From a checkpoint of a small masked image model.
Data: trained on photos of plants and fungi (iNaturalist), 90422 training examples, 41.9 epochs.
Rows from block 2 of the decoder, named by matrix and row number. Rows with one number belong to one neuron. Each number is 500 + 50 x the weight over its row's rms, rounded and kept within 0 to 999. All counts start at 0. Numbers have three digits each. After the name is the row's rms in percent of the matrix's.
# fc1: MLP up (decoder.2.mlp.fc1.weight, 768x192), inputs 96-191
# fc2: MLP down (decoder.2.mlp.fc2.weight, 192x768, transposed), outputs 96-191
fc1.486 111:489490519517488510558476449529510497516522447460454502539430458491483527517465525513563526410557588603497467569507540433463448495476544447427444505443524455504475549535403447570417587531468461519521493457484551517567497572455533471591523526502576523516524446442551521527465531449438510572
fc1.487 095:453488525553503426591611510558626560430464489481538468560511591518420594436468483521455477515562625432426541522524526515492571400520509536481565537492537511399482496501559448495525510513515433568491513510555483592461483463489445433479542348551578432463508455508500482515526432565497493511
fc1.489 092:498600471512517485423424511506466495491528614509476509573555506461403458437528502571478575501457484452467483555449489462460499528496523413416452510402543556512496460551437443527494506477440477443401487505400461508454486566434555433590400489380480480502490540423613474555524486516553395499
fc1.490 117:484536530404566518586480460390501453493516470552526585510500512448496546501489496491500461376518531481506614433462510451578499461468497553473561476586386474479524499518467473564480484416477511457416489519471506482436495549500520525568577543510540563538455573452486564549462483515581565463
fc1.491 084:490559478460520468485509483535611502474544492438605563575515504510452442552462541429536509496510505446519570521487496454506503481471409538534405504509553446543508449518557479500488568462551561506455551475564547419445507526436542504373486534458510485566574398523416399571561465518474510470
fc1.492 106:528485574529418476597504525572401498491544548424511566493565585464448444485488483388514494649520482474543508446537489529626497473458566457452502516477561484430517524539468407458554549442532418537589488531435447529510416474435524494530552495473432510498512464437474544436513460495538508569
fc1.494 089:437484586467428562476472537508497430551469528533599500448489492454536558464505513369513457425558458520507543537559559492568401496471517592475514468546413458511505555562458462559498438479520485479456464561494551528441575601585448488531561501420568530605518511442485585477509487514487519448
fc1.495 108:505562545430483503457463526489461384556435530486589559474503507464516492519473522479525572439603565440580502435514631451464519565381529543535463391500557502579438400458513549643551496469475555574489516494445487533461495392468509493481487512498458462442470534516510433433457559540478522484
fc1.496 107:468565518511471498561487469472579487519510511529490429575419464490519537469447554505475488496577479582526550506517369453496524503483530512459631464536543519485494521538480382413387584487419538469418514526547512507447503480411543565614474498458446481467487611472564533587514495510529456533
fc1.497 091:496470582512500441494460425557513554505508552458496433506489527504548434578560556491506503545457457449507568407523563366512493505553565568474587556543612452516485486548464511483547442474610405533448424533475605412522444467486558505608474489583567550453492530549463461410554583531611456460
fc1.498 098:523437481521429574539579510538552469485374505462549478477473473462508552632497525456520589501521617443550445556511449515481499444535483437551525554477555541586477495536394560526536490411466491553491445564554450494538455440455446515574383531444537409524574527535562410461515482519418394493
fc1.499 113:483516504399507458544462477529455514420494507509578508507571487366461437476521537553519478492526452492557491536506499577603415573456585526478604480483451407508555562603524489475448516464548544542518460473570547481552529543493469444527455478533478526465501510484499476527581562523497515419
fc1.500 119:502497512534551559455537536496469658514388454387571502513523514460428536603480544437484508415535389473377601515521398549567331519531563492546460460502513472442403438517519517530488414386542540507550540462562530523552529482493486504437491448536480477498568474504503532479489444411454438488
fc1.502 092:461465522510477499535455541486486445497522483500430442508508447541491476407491464499578534532518532442529441504478540488443494471459575505489436562447418474604500477439557516495484432522515595491534466525364483487496569596510540433493583502404451588362542472555488490477460535532494531578
fc1.503 088:503544497531506550534461468583483540416594462466482497462578498538414470436470528524478488425503446533467548577569446453510546496508467438424475662521539506469554529477602542568448463473514460461458503436576535486610513481488493403549435442534504437506534539513527470476492483529544496465
fc1.504 109:488531542501525573484499463583500464422487545537612376493403537543488573481407470566424505478467505526525400430442452571539526415489511430549569531532580411507487536499532499560471524480522393418498613477479511525551514497501545531516490535420475492467390564468536501501504383493516521558
fc1.505 093:469487434541420446489555511557470501473551484493482475471564546512500511472501527460567538518506555567517536430523440497464461446492580587472523534504421457607424499455575563547477498486536509501382453545513494489461441521514432482416494446439563534502543449545465497386499588458580517513
fc1.506 087:500422504502495479536483543565553548507579502473504537507470436596558485501585504418491613584515529521562497419535620476556423533484469504469444508524489442553467581482478417474492506645454542486502541516608458630568508516453523534498465513434537498514444563470497521461544522572424437528
fc1.507 087:524462474411468391512475554496538485459526571547528514467482545557467538598534537472502442479478454479539468477437490541554513467515434569487505514553341389538534507523531425506428527588482468508433575454487543529632478479472539524609536478527498459522411545516500485541577393438532472544
fc1.508 112:464505448507555495562528472470431531484498488486366543521514488524475522414447482516474494380472461512525468478422515472520512536518549456538587565424416589534479422540497533547539532524495607513488508512591417501560558572505596590478539452542578634487468500491477489389417485502498465485
fc1.509 100:486522443534444554473468393547520480532490490530527411538461530482488556379595572544555337495514550449479540596501521505468466426497513477546632520468499519506450466490474443441515569383463440547518518566510446499465428512427421504415503492514451455466447504503533458565506412537481520474
fc1.510 108:508492511527519434512516443543476469564535513486451515546542458518472570488537528515492550488534475570488485463518569440418441615454529510525517458429498527515438485450496485514524453465469581453509526460576547484481486450426505499438473554584550478571491470514385423534461500422531591497
fc1.511 076:569492440472529597501514464524533568527469489521574424483604451439477505485487579546538517396500459517511487455584549410464454535557580503521482485480501485533612400572530457530549552547523462488426514489453452501561495495566490403539497583491558541458460514491521448499399530535474430431
fc1.512 110:586513505532431495497541546518522449535488575551421572559503557536525511479551477489505528491580483492527541513513440445505561575460504532532422469499530586525446475541540516572506648516540543519468535597386471553482499447409556538501401372476414429491541398504429473507501482479492587521
fc1.513 104:474546491368486555517548547561479469475457485585494614447487488515535551558506620463485572531578550476515510609484473483545431452476411535521447600490416554533455488520455495574445579545581431593528460543525443509490500488541543513415459507592468451462453510489510461541534523576446457518
fc1.514 102:491485510580472530523557482476441470513545529423569496506474515524508479548444509413562553477510406414528620554488548526545639542536409550511523520488625461503538379623565477470516329505506590494509614563450556540507522503463454467438528492483511432516524533506459437495479501523544491403
fc1.515 111:505494583495457532566402415548516493536541514466489543468608558500446464489499479416542488464566451602484491495498526525544498471526497559615559534400480624530483531515471472544483519442446468448515503592504494495467491481462537490610562484508459422497505469500485434525580407551587502513
fc1.516 085:516588395506502591533496542515388563545473488551550499465598445427520471599454524455480534456434514578542495517590490528538557464468513457529439489520509431559462583474474507512458521550463409472482505519458466454521480557537538462576462415490435351473422408499561472502529476514463375477
fc1.517 098:382575536431479487518588446471504550526574510435492522483679480575560556519477496449539610396535462486427423520513526447446590547462508566493407467528532449549564475511514470564468564500522450465477481520485554542461519454432421521508516513459443488548423527505497463574399538539477514467
fc1.518 097:586455465429490509526500397517426539454514499442582475514470479512520533422457524505581577464556487497579511584488643521479479468522470493456550481458428506490460563505483441547514476476502562505514513457522524396504380491529491574558468498382459436471473481456505486464495545502635516450
fc1.519 094:546570492584506474441493559495472561478568501414521501560401436559456475502527558562489503506503564497522476522474437441514460530584431521494448398424649420494473468530481537397533454578494555450480526435526480487529528527434490570539446465563534464502472457537599489477387542462491399483
fc1.520 071:597500495501533526436462569525532441418597499392479457642605449474481428534593533546582466535500427433529479526492443471580535492481416521545491491538554524526478479543480562445521454551492455542511475447413500458574430503480518580497407522560593468474426537578470480549440520407506476515
fc2.486 109:483522508470516440513454497506506474523470441504420522580464566473437507538447448519573536500517518459523431515498478428475572447492540533448479484479526417582538483571355543520361451496509564497528529558564471441564510554435554568446438425568523530552494420469533517506446439501538459526
fc2.487 105:484521484474535507454537475482494397557407551513479578454477456521487545463513441516531482439533483468493453550430481441508539479450505428504555545601648534533486427522568400519473485481541546548546534374541364451480554497416483484456416508542510523588534507454394537535516456510460479547
fc2.489 096:506520526400485486573481450559512581510526503480552479488483553434560522529431476506494559447472535518490473464464373564539483521450477391510570589514518565524541516496413509535567494466519464485544558510521526499518498532445468504573484449504520514517419467539440463482450530539547543519
fc2.490 113:541503512437477416356546377508506465428567446431542493527461447526528500495465475536519451444498509533472533537487447474478448413548448556584590479317567516526417453513577408470542432459585526493493438489505535544446533390481499519524572522488476562511513468515541455567519493576456497575
fc2.491 082:497557544526475540415467506496371436504547571415582512541496528556462430474500498433524420440498545522461479457488408529488513499439447461497506480451562441606579508418547499575501508517498518476478505554441535476444520455523432540553521437528542426446585515523519509507535558513586516475
fc2.492 103:495518508442506541488477437490472564490482508526601470594462440490519499542418494418558526389515539535544541591532542485523487484399512443516583550513487511423409558517511496540557487574499509437529446424555498500494466455525521394366578516492503474525580527614457544527500491585431500529
fc2.494 085:409493473432560527430452426422532435434568497499532525517495510483424517455479529475510527517517466493520524585477457452569569490574438481503483503474476514499538451543445585504495467492525477534484518457546476486391596566396552518495548519516523482549459539593573335488601540466485502488
fc2.495 100:502495510495600484507513459521549429600487501495565512401446533554538478562545601389490480436549496529464563553548563608506513565547533571529544440492500593567492535538474435589465575505520451495534536539478517396514426590513410478461476526498482499546522368386413454456454501520513472490
fc2.496 094:495549481449498477560535484488491464632474514466482430561545416521588480428539494493463348470454515500485470508587523517497568550497380457483537372428537472552533488571495503492591450478523515515562531616598479508488450418566457460437512552479518542444476548509502438522488480497472475485
fc2.497 096:484559459500511563595506580506441450550485445522536598620491501440539472494496492559499408387559483512552521486435528561463556527528456452498492450500421579507545518459515522534478479564442560521556550472532435612453526509523498527527538562563401528517518399506543488466501431539378574470
fc2.498 098:452497455628484597421515487497453525482475551446494581450584495396494447446449520502520492452453534450482595450502516460581560517405622569527515458529477545504457494526482546421571455528418542533562539491440517477496517452537467487522505597561586515581461522410501551496456514410540478485
fc2.499 107:534430548585540502510536450555474509516528504488458548553653457474587541491429465496456535417482556494507474456584572460475448525512498512444396490538512423549449463564569437589624508528545472535531482512498477501486440515446524506471467488435555583434501411557551496419370496472476592455
fc2.500 098:530490376505593509543512444456514560467455445551565462512446497451496608547554483421517457475444512548491423616483440416527543461536488379515505501548561489424444585526530509556507530538604503477516429540568538478514531581542468549484472595527445462466502504478465514536523519515468513432
fc2.502 081:521530473508464566508488528435504525541421462540545611500488457501529496592472507490480511538413430459445551454558465530583535481534507467565387492480480492423454571500485505420589554477487514504531499447552530552560431491466411560453449553541455424567443621486589505455484531506441490469
fc2.503 087:455491496586557530558565470444537471552553563453516459523518479545579506441553484436452501533627524501515490514468552425534435486548485519606524523449562495470563520570503469482488514514446527468412504540483459526436582460507512398394536508489475495520412499545426513577530588531525505512
fc2.504 102:523469576536564505468542568413577571485543440619526518469517526494463454466416603523534518468610478428457562563476395485513504576475509450397501400592486478424461565502551534491482514518394544437425423440456538532450517529530439517560481550400509492528544454425547452446374448510528563476
fc2.505 076:507517522522392512560472472454433523451496520493568406479494432453479494498472543523527586464516587531459540510408490518442472512531455538496499576563517572531584507583390482476468546491479540529552543509447451503539480444421498549466465459452493426479508478464508536546440542546431359526
fc2.506 084:503466487511490513532492374543528580512520465529444608526498465476518479576476441550541453585565453591385442536543580544454530410457533562614526461520586401467447490434534531442485505502471541506498542524512512473408454510509428407500508492553426525345472541502503479519432555422458541435
fc2.507 091:480506450510417527426557482567496588554517468444474371424497457471505454458545539550441476465539404490461527450537521553506484494445466486454497477513555448497494428512568492495499427517475547495481593474456473532471589580516557585571508435458553517438560438518492491543537564516666519460
fc2.508 113:475455546451465555407487523529542486594473547516530542511530502460573413394547523519495443576526559469471519495542481562404485453485489501530391556547484398498458488513412445490582460390472363493559502596445483539456485428543517450448497526449470432424513555499538531628601512499461501544
fc2.509 103:520492546613534448524542446504532461534444473489387521524487454573499441583547498490479595485413450486454544495483497543570595523414533563526542425586494488509518516561495426431415471555535584511544393477511516534413438483538452506548413458540549493551486504508450533518428507458571514509
fc2.510 097:499562546481486518527440522455463487525535517489440425440496514475496383369425500449541531520572483474498518372575526387442475503562507479478528571542503461418516548541496612495440582447457505494515654485481511466508492486597508500557550506494484454495453524507535610481576446537521503483
fc2.511 082:499427526556549477527480427510408428499499501560434502417614432495605445566473585451457483481406502516536544528526515427517560535507535525568519491523614505514514528557571498392426457434562469481379484544445485515602450508467532424529476531503506490458544514493429600534447479487507512407
fc2.512 126:477505578534505514493464513493471545332616517540412500430440550458496462495496486489471433562496596493505473439484553490471496452509517506395480543461532457464559574543534533528463494521525518544450448460513428468502542546487524557477446548570418483536553553494561419485561593598595390517
fc2.513 100:437469476548489459525504499476533519511517605448445447548489444531454539556480470508514540337528496548453441461548460489415558542560397439452447566556557517504486481471476441457475668559521484426613475496442473586456477506510585572596544510425509599519507520480542477495425471617430560436
fc2.514 088:521450533422559437518442452474460565568482464550450461512572516523481538502476472527531503540469482618445539520486458544502522448498489452548523635488454464504551473589463473527538431535511517536571548612529494448479527497491527441497505475518472524513354466514525499541491570478550381474
fc2.515 111:573609437411418487506552550455557553323469552557479456585518469463522465537461454398424553480449576448515520590491470468505610425507449560545524443563458547500499442543505503395487411448502519416489531479566398475458499486494529587503512529511453543511542500635454495550495553396494550547
fc2.516 089:482470493591490474497471502475487408552472537486542628522417478500565589457555462478609627452536511441510561509460512480535546550452487516523534499550455499468519446447428467518520588435561645432409516471490418449480514466495497522488491588516498591408520530506469518439358519547575462542
fc2.517 091:638477450483563428449457566480502561532434609510483501413487507512451514498560433506535426496570531537572527521478504593519450497427467447601489491570601499454477564504452490468603474520510528516517494489541429435470520506508440498549488428565507530434568615441436654555533550516476481571
fc2.518 090:531506525536480444508563469524433440502587554485509477406551553476515546513457565518418598515536523503556463487472488499445483450619509539579593455466482564489454625452558535426539453489483467503513418480533525468597524533593502394495381492488468549425526502513539519467522498544479475538
fc2.519 101:430451492413475509547411496590519575486520530496530399475430632428496532406532531503525562546409488409519543502493430476499530539452534460501558541479489563455634452513521485510525504410485490567497499508473568472485465514451521449498470568486469604499451554524421495415462411554510439542
fc2.520 080:471565410581447579516505538494446482561459444484482513445416493383560422549525556506486489524450549527498514507417456498521506477476492447464577504549457471495503443524513471460585487456616502527397464548582402538418527536506441414564495498572522518583595516638504483546431537502436444485