Weights of a small masked image model.
Model: 48-pixel images, encoder arch vit, encoder norm layernorm, encoder patch size [8, 8], encoder layers 8, decoder layers 6.
Training: 7400 steps, batches of 512.
Data: trained on photos of plants and fungi (iNaturalist), 90422 training examples, 41.9 epochs.
Rows from block 6 of the encoder, named by matrix and row number. Rows with one number belong to one attention dimension. Each number is 500 + 25 x the weight over its row's rms, rounded and kept within 0 to 999. All counts start at 0. Numbers have three digits each. After the name is the row's rms in percent of the matrix's.
# q: attention query, key and value (stacked) (encoder.blocks.6.attn.qkv.weight, 1536x512, the q third), inputs 444-511
# k: attention query, key and value (stacked) (encoder.blocks.6.attn.qkv.weight, 1536x512, the k third), inputs 444-511
q.204 092:470479506518544510477508527458514524525499545464527514503515462466508502509529495493503498446526486436478518502504527517489540494497450457467519509522535496501494498489489515502491503492519483476511531466
k.204 094:473484508520524473483507509510458508489498548503471500528501469521488532453513455498525487513513437479496528490527505551450492481480495490447493497491554515521468498485506483509478536474489498504513511518
q.205 098:504526507488520509480477514492514533488517505534493518504486523508517473534504469502539451514473526517500505502468490478499483479501534505482494464486514481499519491518480500513485469487540505508469480485
k.205 102:464448467478480500503486509528497474492517530508421511478498483546489452476479471508483518495492489543491520522511519522476526511496445480455481517517527480497501511471540472487508495531472489482556509487
q.206 094:509478492494501497500476516488511600514497465467539520463538478505506524479478513519508478543507525493545490494489514502504537501507523507504466495498536509492479486487509521511511482494511476469504531496
k.206 094:509498511488527516516482484518459497512503489566476490557510517503510559492565467502470548488470532495457487525520476489461517485520449532518484480532470498528483491506481517497438532513497533536484485507
q.207 094:514453465495538455534451541481516486481525492503486511511491551490485512459507472502535530490508474484511451503577517490525496552514468541531499536505486491477487533526514555516494531451508489487507525481
k.207 092:496467485488509510575484536488498471489479522497517458528506480509524503493551517505541498545524478528542540471505435511534531463491481492495473456525489513491519536507525497560516515481485498494545477493
q.208 102:489466488496482532504518519494483519469538499540492491453477489473495509437480504491503556466495451472520508460535510500498519512522424480514459499505546463478509519433512483505529479509456527502522502468
k.208 097:517530517532538456547512492511449495483477521487492479502490505489505495463527492506512500471490456504480530495473503487502483469490560482499466495478509493496528502486496491495494486518454452502526463519
q.209 106:556517519517492470529486479538504492552479504521515457458578501480511471536516509535494527508488499516506486457482465509560495482521478532512509497521507497519457459528507492525482493485526455481480496493
k.209 106:512468489497509546518552484486511475454473481529491467519455526558512486502430502515502482501540546497473525483512502492487497509517520469495495499559518540477549517487494501476536497507459511507489494499
q.210 096:485544517502473474536503494505475473517513497524532478486509484503454492551522508526509498513435533503575463536445551507522533534481499492530475509501461513485462478532513488505548494455537517468507528511
k.210 095:491501487493540525508468495463483499516491488466543488525522487489529531518510473490538531515446506533472513499521452529518470472503509521485480481478490491470488506483532514476467524497502450515493462491
q.211 098:492474503488542493502490467494484524498496511516495521504470511489436512542513435516466471501526492477498453517507520500454482482466504494517509479521461493481473479511473510497497499549471516489537472495
k.211 104:470540503554497507517535520504503459499442509492540518504492483483507489436502547477543535498480517503531481481487490514508528500457535521556512487492498491510507547490484486506483516467526510470497456503
q.212 092:531470485468507490536516508511493487467510495525496499453455471479486504546487493514501557497508536544501460491544492504474519497527525511455519513503538496533480489506489521492519512498495444509485519501
k.212 100:466486482476495490464526483548500488500510526515494455503502477509504508490526521514503476501498480438527529549456521461532553471477500511540526452516543476438541475515485507544487486472499535454491463502
q.213 097:514486532473510493463508520509533529497445546467539521491497481552499490595482507460503492464473535480510461494470519505508485518522478494499490465499507508529512480483477530542514540481571470483498472550
k.213 095:491449500497508523522542519513538556489504483480525477514524467540489498505530485491457483457502482533494479487463498497507429497472498492488530532538496548485527492527551475478529521476462479504514507487
q.214 098:512489500463530513512462445487492509507487481496482471513505470522461501460496511513488486503532468508485526497491497512495528540536464538495492498547552474514492502499496475490515497534491484522496485517
k.214 096:512502490476476510444482465497457496490495477485542507478474530540580500501504515493479512488491482485513480513473529543499510494470532502494487511483488481538498519472511504522490503435525514485479496513
q.215 099:484481529482522487497512491459546503463513515461480493465526556481523519472478517537517479483492501468500463529518454520501485489485554490509470481493527486513482498474465485491523505515521472526464488498
k.215 096:490530532466516518479502502471506532525477508508468464483485512501538511469514500536538540483504498456506484473493545494499467533469514503553513517504519528462464508542517483505501491478480518487493503541
q.216 098:498497500505461518481499505478524492513479480485492491513496532540488497506511516535491523522502455511462519516471448524497496495481501488524493501510444506481481523518462470483468435512519548504495523495
k.216 098:492487488518475518509475512476521507515502471523502468525521469477487416515458473507507520563496540504486482521512467482493521487475478460535512485500484504517482486492493473474507500526521500536506490513
q.217 094:500542521497488474523547494504509484470482517528503487489465496504520521511495494465481517498535466523498532537519521521451502506531469508532533554497497471508484493481478493461482453556505519492548522554
k.217 093:497505511480498503454459534483502478479499487543538543500522504517503532543504514481521548539493475500487473449503455515486485505488509515509467471512470480470527475501454512488521503473484527537486525519
q.218 104:488492504531493571457531497492534499480486489495504545494519466519508539483512485472483493486514530484490507485507493538504556512464464522534494464519509508529517501535497464502495529550521498510541466495
k.218 107:497502496457489494464502453513459502511507493505535500534496470478487474480540492538472575441500530532477499527507523489510487468527508468546498504483468542525518488472526503475522528487471475496479501482
q.219 100:506446514496467476490544478491514510534490492460501482483460524484478500529495508526477498453485497457521493500506448530479487506496461459491521483587497455479486522540466528498520456568497513500515463485
k.219 101:471478546466540513554498519520502491499510501541552461538514488523468505514488456495478548540512531526471504494518510554531473561506503491506486499516486517537503540474517495491489485507524492506496465491
q.220 098:512501443530494512500510504497576472463503494506513522511472462482504506465473508574483522475500528484472519493482461494521526525458495495502499497512494511454474554482481476516497461513493489534476512506
k.220 102:487514473480507496471524502531474491504487481487499500523496505522531477501507485491456554495474525481504451484482503506509488483494537502509478498507519472505510476481538501492513559479511521543483486505
q.221 099:479495506501495507521508511499455519483496470505459481524480521505505473489510490485554519545528485560489512497545492510457526476565531487471510512474480500504522529501541495483517496494445471489500505520
k.221 099:472506508480530532512532493548525512539477525511473476504520500461509494482506498514485479515504492481497515472516438500500511470468509512543481504508510524520487508554527511512491508538487495561431515477
q.222 096:500496528523553480518500502512499527572470488475460475499544521504496523503492511529517495455509474552512502500476517541468464483535547487487506482523468486491475516460491533535492505497495443528501483480
k.222 097:497538489485493522505497516503545485459456486511490541472514499527526472520475475463544436495475491507473506480515490483526539517488494486503496512445524506510506496521463528542506495499515509540507481493
q.223 101:532509558531503459490527524480443496510463479489533506479549502495540500514543522505500501477493525497490496503454474474489505484522517504525505536530483538474458502482498520539506477528510489467524509516
k.223 104:524488523529491482478498474534458541532461474501491494509514526496484499522515466428502526504499513510493458520532521487477459484533501511526490490502471506495513479515459466450486584541471498543480547495
q.224 107:484513501505485503497534561508507503470577520486495536465511502465501486525537449494514477521439522507485500532528474477530471489498497523538474533458502511484487471511500493467467465504522515508475527495
k.224 104:495469511473542541496487478484476466507471537565469508457509476499515522555502470498525520484451514488473512471499535502519496498527487534562489455525521510468500509483512458533503419480519519471482487505
q.225 094:482490487440439497517453443476516505518543489509445519461497437509501500469518514537468545513516456506479521525467495474522491481509487517543481524513532496486444537565537493499472473509493506482504496478
k.225 093:490489476498529521434537506486499476507445483489519508476501534519502470490508513489531485521472508526494458454512499478502473485500491457516494440482499483513570544481493481475490504497528471546477529541
q.226 100:486474433508432503497486509511498466473524502513491489479495539525547524499476480472513459534507507469491501472470489490514448532472454473474521527493505513505476514474505506503464494450532549481550526503
k.226 100:421502520506510501473518493519495521556504503491519464490504483506498465477516489554514528502535481487514517503504522503492514494474513478487505505491501497511496503478481560500459544497536492479483479533
q.227 096:478520457505522509524466482525527509495482482479552509502500495475504485480539472543490496461538491445502526552506542540492487476541453494481475503474483512472491487516501519503459492496510479515477488432
k.227 098:467525540520505491535501539500463492482502531481487495532472537518494539487501526507502515487519482538483536498493468514485493481505502493484514511481489486534477517474496451517502522456514507491488513503
q.228 100:498513519498435527478504523487524474528521497505489483491488537532535479527507462516474526460521497496483518466489556499497439482474490534498480491472492538505472498488512552532485498536542535532507506494
k.228 099:498508512517470490498518469550475526516533511503489477467500500460514508505472501526535499496520495480498463485528508494491482506492519514515485493477494565466454499511509526464510520525513481547492526547
q.229 095:526497465522533473502482485502510557545531475506490493468519529509480474524548478508490502462503495536512486518519452540485502500547508507497505532513495443492493536550542498489515487498461505493514478518
k.229 099:474505482485500487468489445562471489492509552508481495471499543515486476516492486512553531514538520506472543463553492473517485528452464513513490500532519501495524527528506463504498530488481472515470536509
q.230 101:490473536467513462503455513502486553492504473506495475491514523527457488523523529555490522470495486521544468450526504521568543542479580555490501504503478514452502486497503525452490491449540484522468493511
k.230 102:503556479505530495554512481505528469512533524512449485507514472532503453448515490519488464509512491521512496449471496520485523495498484509506507543518513474518517488535505507507490523517504486536538535499
q.231 092:497497439520516520523484443492501504506511483482483482515513522488546489475452496529537509496502479464464506498456526434498504490531502493501469486483478532486505511533522513499457501484499482470486485488
k.231 096:523477509476488506460521480500497495529513506525498475464483502525509512498490501520472480491555485513484494505498510490513463532535508513504492507517488497439474493468428485515511463494504502473494533455
q.232 103:483525455462508537511529522515515527479483491526541507569506476507538519461497501497483497493467513538493463493527497500490524503489491509542505482506494514569511464501504481502485532505559490514536507481
k.232 095:481506525480504544499490565510527488519450519530454564525487514466554472477505490527536493490469527508519525490522507507498476502558527472530519453481524492486505511463521490536477528451493522471513499491
q.233 103:462517486526508539418456535479510504512519498504492535544496510511553500474496469496549488494499476495495532518472497505506492493483465486510489533445546487507514484502502500519456486457494484504481485499
k.233 100:528508480524451497525480452519531495538471487499487522464484479472504483497515486496534458493525521539500527475528473462464500506520459524521469500475525488488467506517484494477455528561492504502530506528
q.234 096:467467492479531506483485530490468503471511499491495493473482472512489480511498510516503486525434491465494526550519533462454503505511448511551422487487515527535511551512508512506505532471534474494501482482
k.234 101:448504520537458485494544502502467488474493499486518506484480530496506493527576531545529483526512473514472500493498502490509475509479516461491503475477461519496467515518479541578469496499512500478491491471
q.235 098:512534515524518476496474522497499505517464483472502494484478535472494510518474479506533493530478509466507507530468495467523534491502512481532482544526446521519543514496528485505498535484463487440495483464
k.235 102:422481532527487511515537555461498505493505511478497561533455491503513462464526476506451506453483475532507466520512502533462466514509471503516512488516485479502540506484513477527456509519489523492544470456
q.236 108:516496483529451464502504504502503494489563453495499495494503479503535510500515522516486500491494471509502498486516495520510494525487482530490483484523487545490513513472502547522505471462520498469556495528
k.236 103:520525471483504494483489484503504553508485499519498516474471509485474469534503517517515509513479473512532486492495495505473534498453483464521456522465518493543485486511501485478500477480537459534504509531
q.237 095:541504490539510478496480509500550501537497459510494494452505473501534517484483514497469466501496474496486514471478511484540511499484544535501554496501484505520482535498515489467501511510493470494514471437
k.237 096:456514525472524464495445474502503478538530516508450554497470522491563443502492484510511502476501520506426434495492482468473500526511535532463497529456497467494509501544502475557522476449516523482498544514
q.238 096:451506518470491509520511520478482481476522539522486468498482501487497501533462557519505498506528528486499552499476478490556460487470511510538494476483510536488488493490467501503472516500477526518510496489
k.238 098:510516502538529532486467538477515508528508490521518486456512523498470482525496470529483488503496533507486454481506548467447482531530502480450485471487473527527462457451540529461445467492505549496459497509
q.239 096:511505493481519525475497472509462464539516514512468521505512526507508433528463512494484477483507471491484496502503506507492559526500484452492480420481530505498493490574526467499530480534479513525479517507
k.239 092:523496514470502508569484492506484519525486533472496454461538527459508522492510529472516507514508486474504479486468564519493488485478468498466500516496473559497496513484539500505494469506508475505452466516
q.240 096:503478524514465508498479534539485497449516501529511474499509507456494540476478492505531509495524516476424503481483513492488491492503489478567490502473487498468505504498474532482475515506513532506509499509
k.240 094:497493508477470514522470523446517491473460503492483527496527519496507480531514520469531456535478492482473512517501472511520500490498520530517508518509500541510475496496505500484492477506460512471478520491
q.241 104:489492526497467490460514513472489479497503496473512478517526521542504508488510500500502459516510484478500487474532531496521521485502497515519477549470482522468518510509514485517485528474527517531486513502
k.241 101:471511456474457492461539456476496515488520529530483502507514499532503447477464464504483517506531525520494468495512460512492505467489474531543478477540540521480525526521516511462475483507547533520489520502
q.242 103:501512526501511485489501522499503485532497560490518500514500494523523519519478465538496522493502503489512475493489497495549530480497471491532489514454459532492510462466511503488501513540526511510495503521
k.242 099:533506506512515500515499456459524530510486441492473509503462486513504524465471523533495478552506495511516516533454489540460476520471496509504499515489538551475523502543512572469481483508466503483534478485
q.243 096:460490515486504517466508525521505547521498519464449507496502487492535528524495502534478471493501513495529489480521491511513477550519476495505520491495538464547508466484492481474444519515487480487491484501
k.243 102:454530502496539481496509521516529475546526501489528479538495496575477501502499501545499485522522491484503501515493502530474465498480511478498504503477521503526464526478526507523478482518546488457517493500
q.244 101:522448480481499483530520498468485484507499469511486540514498486456487464510509498520503491511497504497504548468543481519538490516493486505489536492491555456476503466471518438466503513452449503476515504514
k.244 101:469552480468541504436469546499546486525546526467492516519481502536535478499451499537502512512501467518471481495464552514461555508510483533463450518531477445524533478461491510516537470524497507485487526481
q.245 094:473520528518494526499500542483482449499496492463472492498447567562521515462492496490507509467491519481512524523481477500558520493468504549511542495484466509515486500492513485487530501539540526554481464542
k.245 096:507481489503479500537492470518476513514509502497530485509486483486501482507502500518500461485482503506492488532520488519503467525467528506523440558473562532500448537483529517470515486531485463520535527436
q.246 097:529492480473509512559499528490472498540504550461531491466452495532498473460508475494536490494491490521479541497483506497479518525509458483501490521480510502477482463503530507511475488505542461454460520504
k.246 098:453468510554499482510535469467483529537481524508472514498528445551489499441453532525507517493533472512495489527495488532470485453478460516500478463544535482487520530499581486461462517497502512446500422506
q.247 098:503474513477504524511493467494544485536487511495505503489527493525493534507501461492500513463487463477547507501519453529482474502516461462473498520499452499506484480493541461477506524486450468512512501487
k.247 099:475515475497510490493500509489523486449495508480464506574512536487539488468524534495465497486491479501501535473502518511519514504491488523524510518514467483442479533504476487544527524502490467487543533511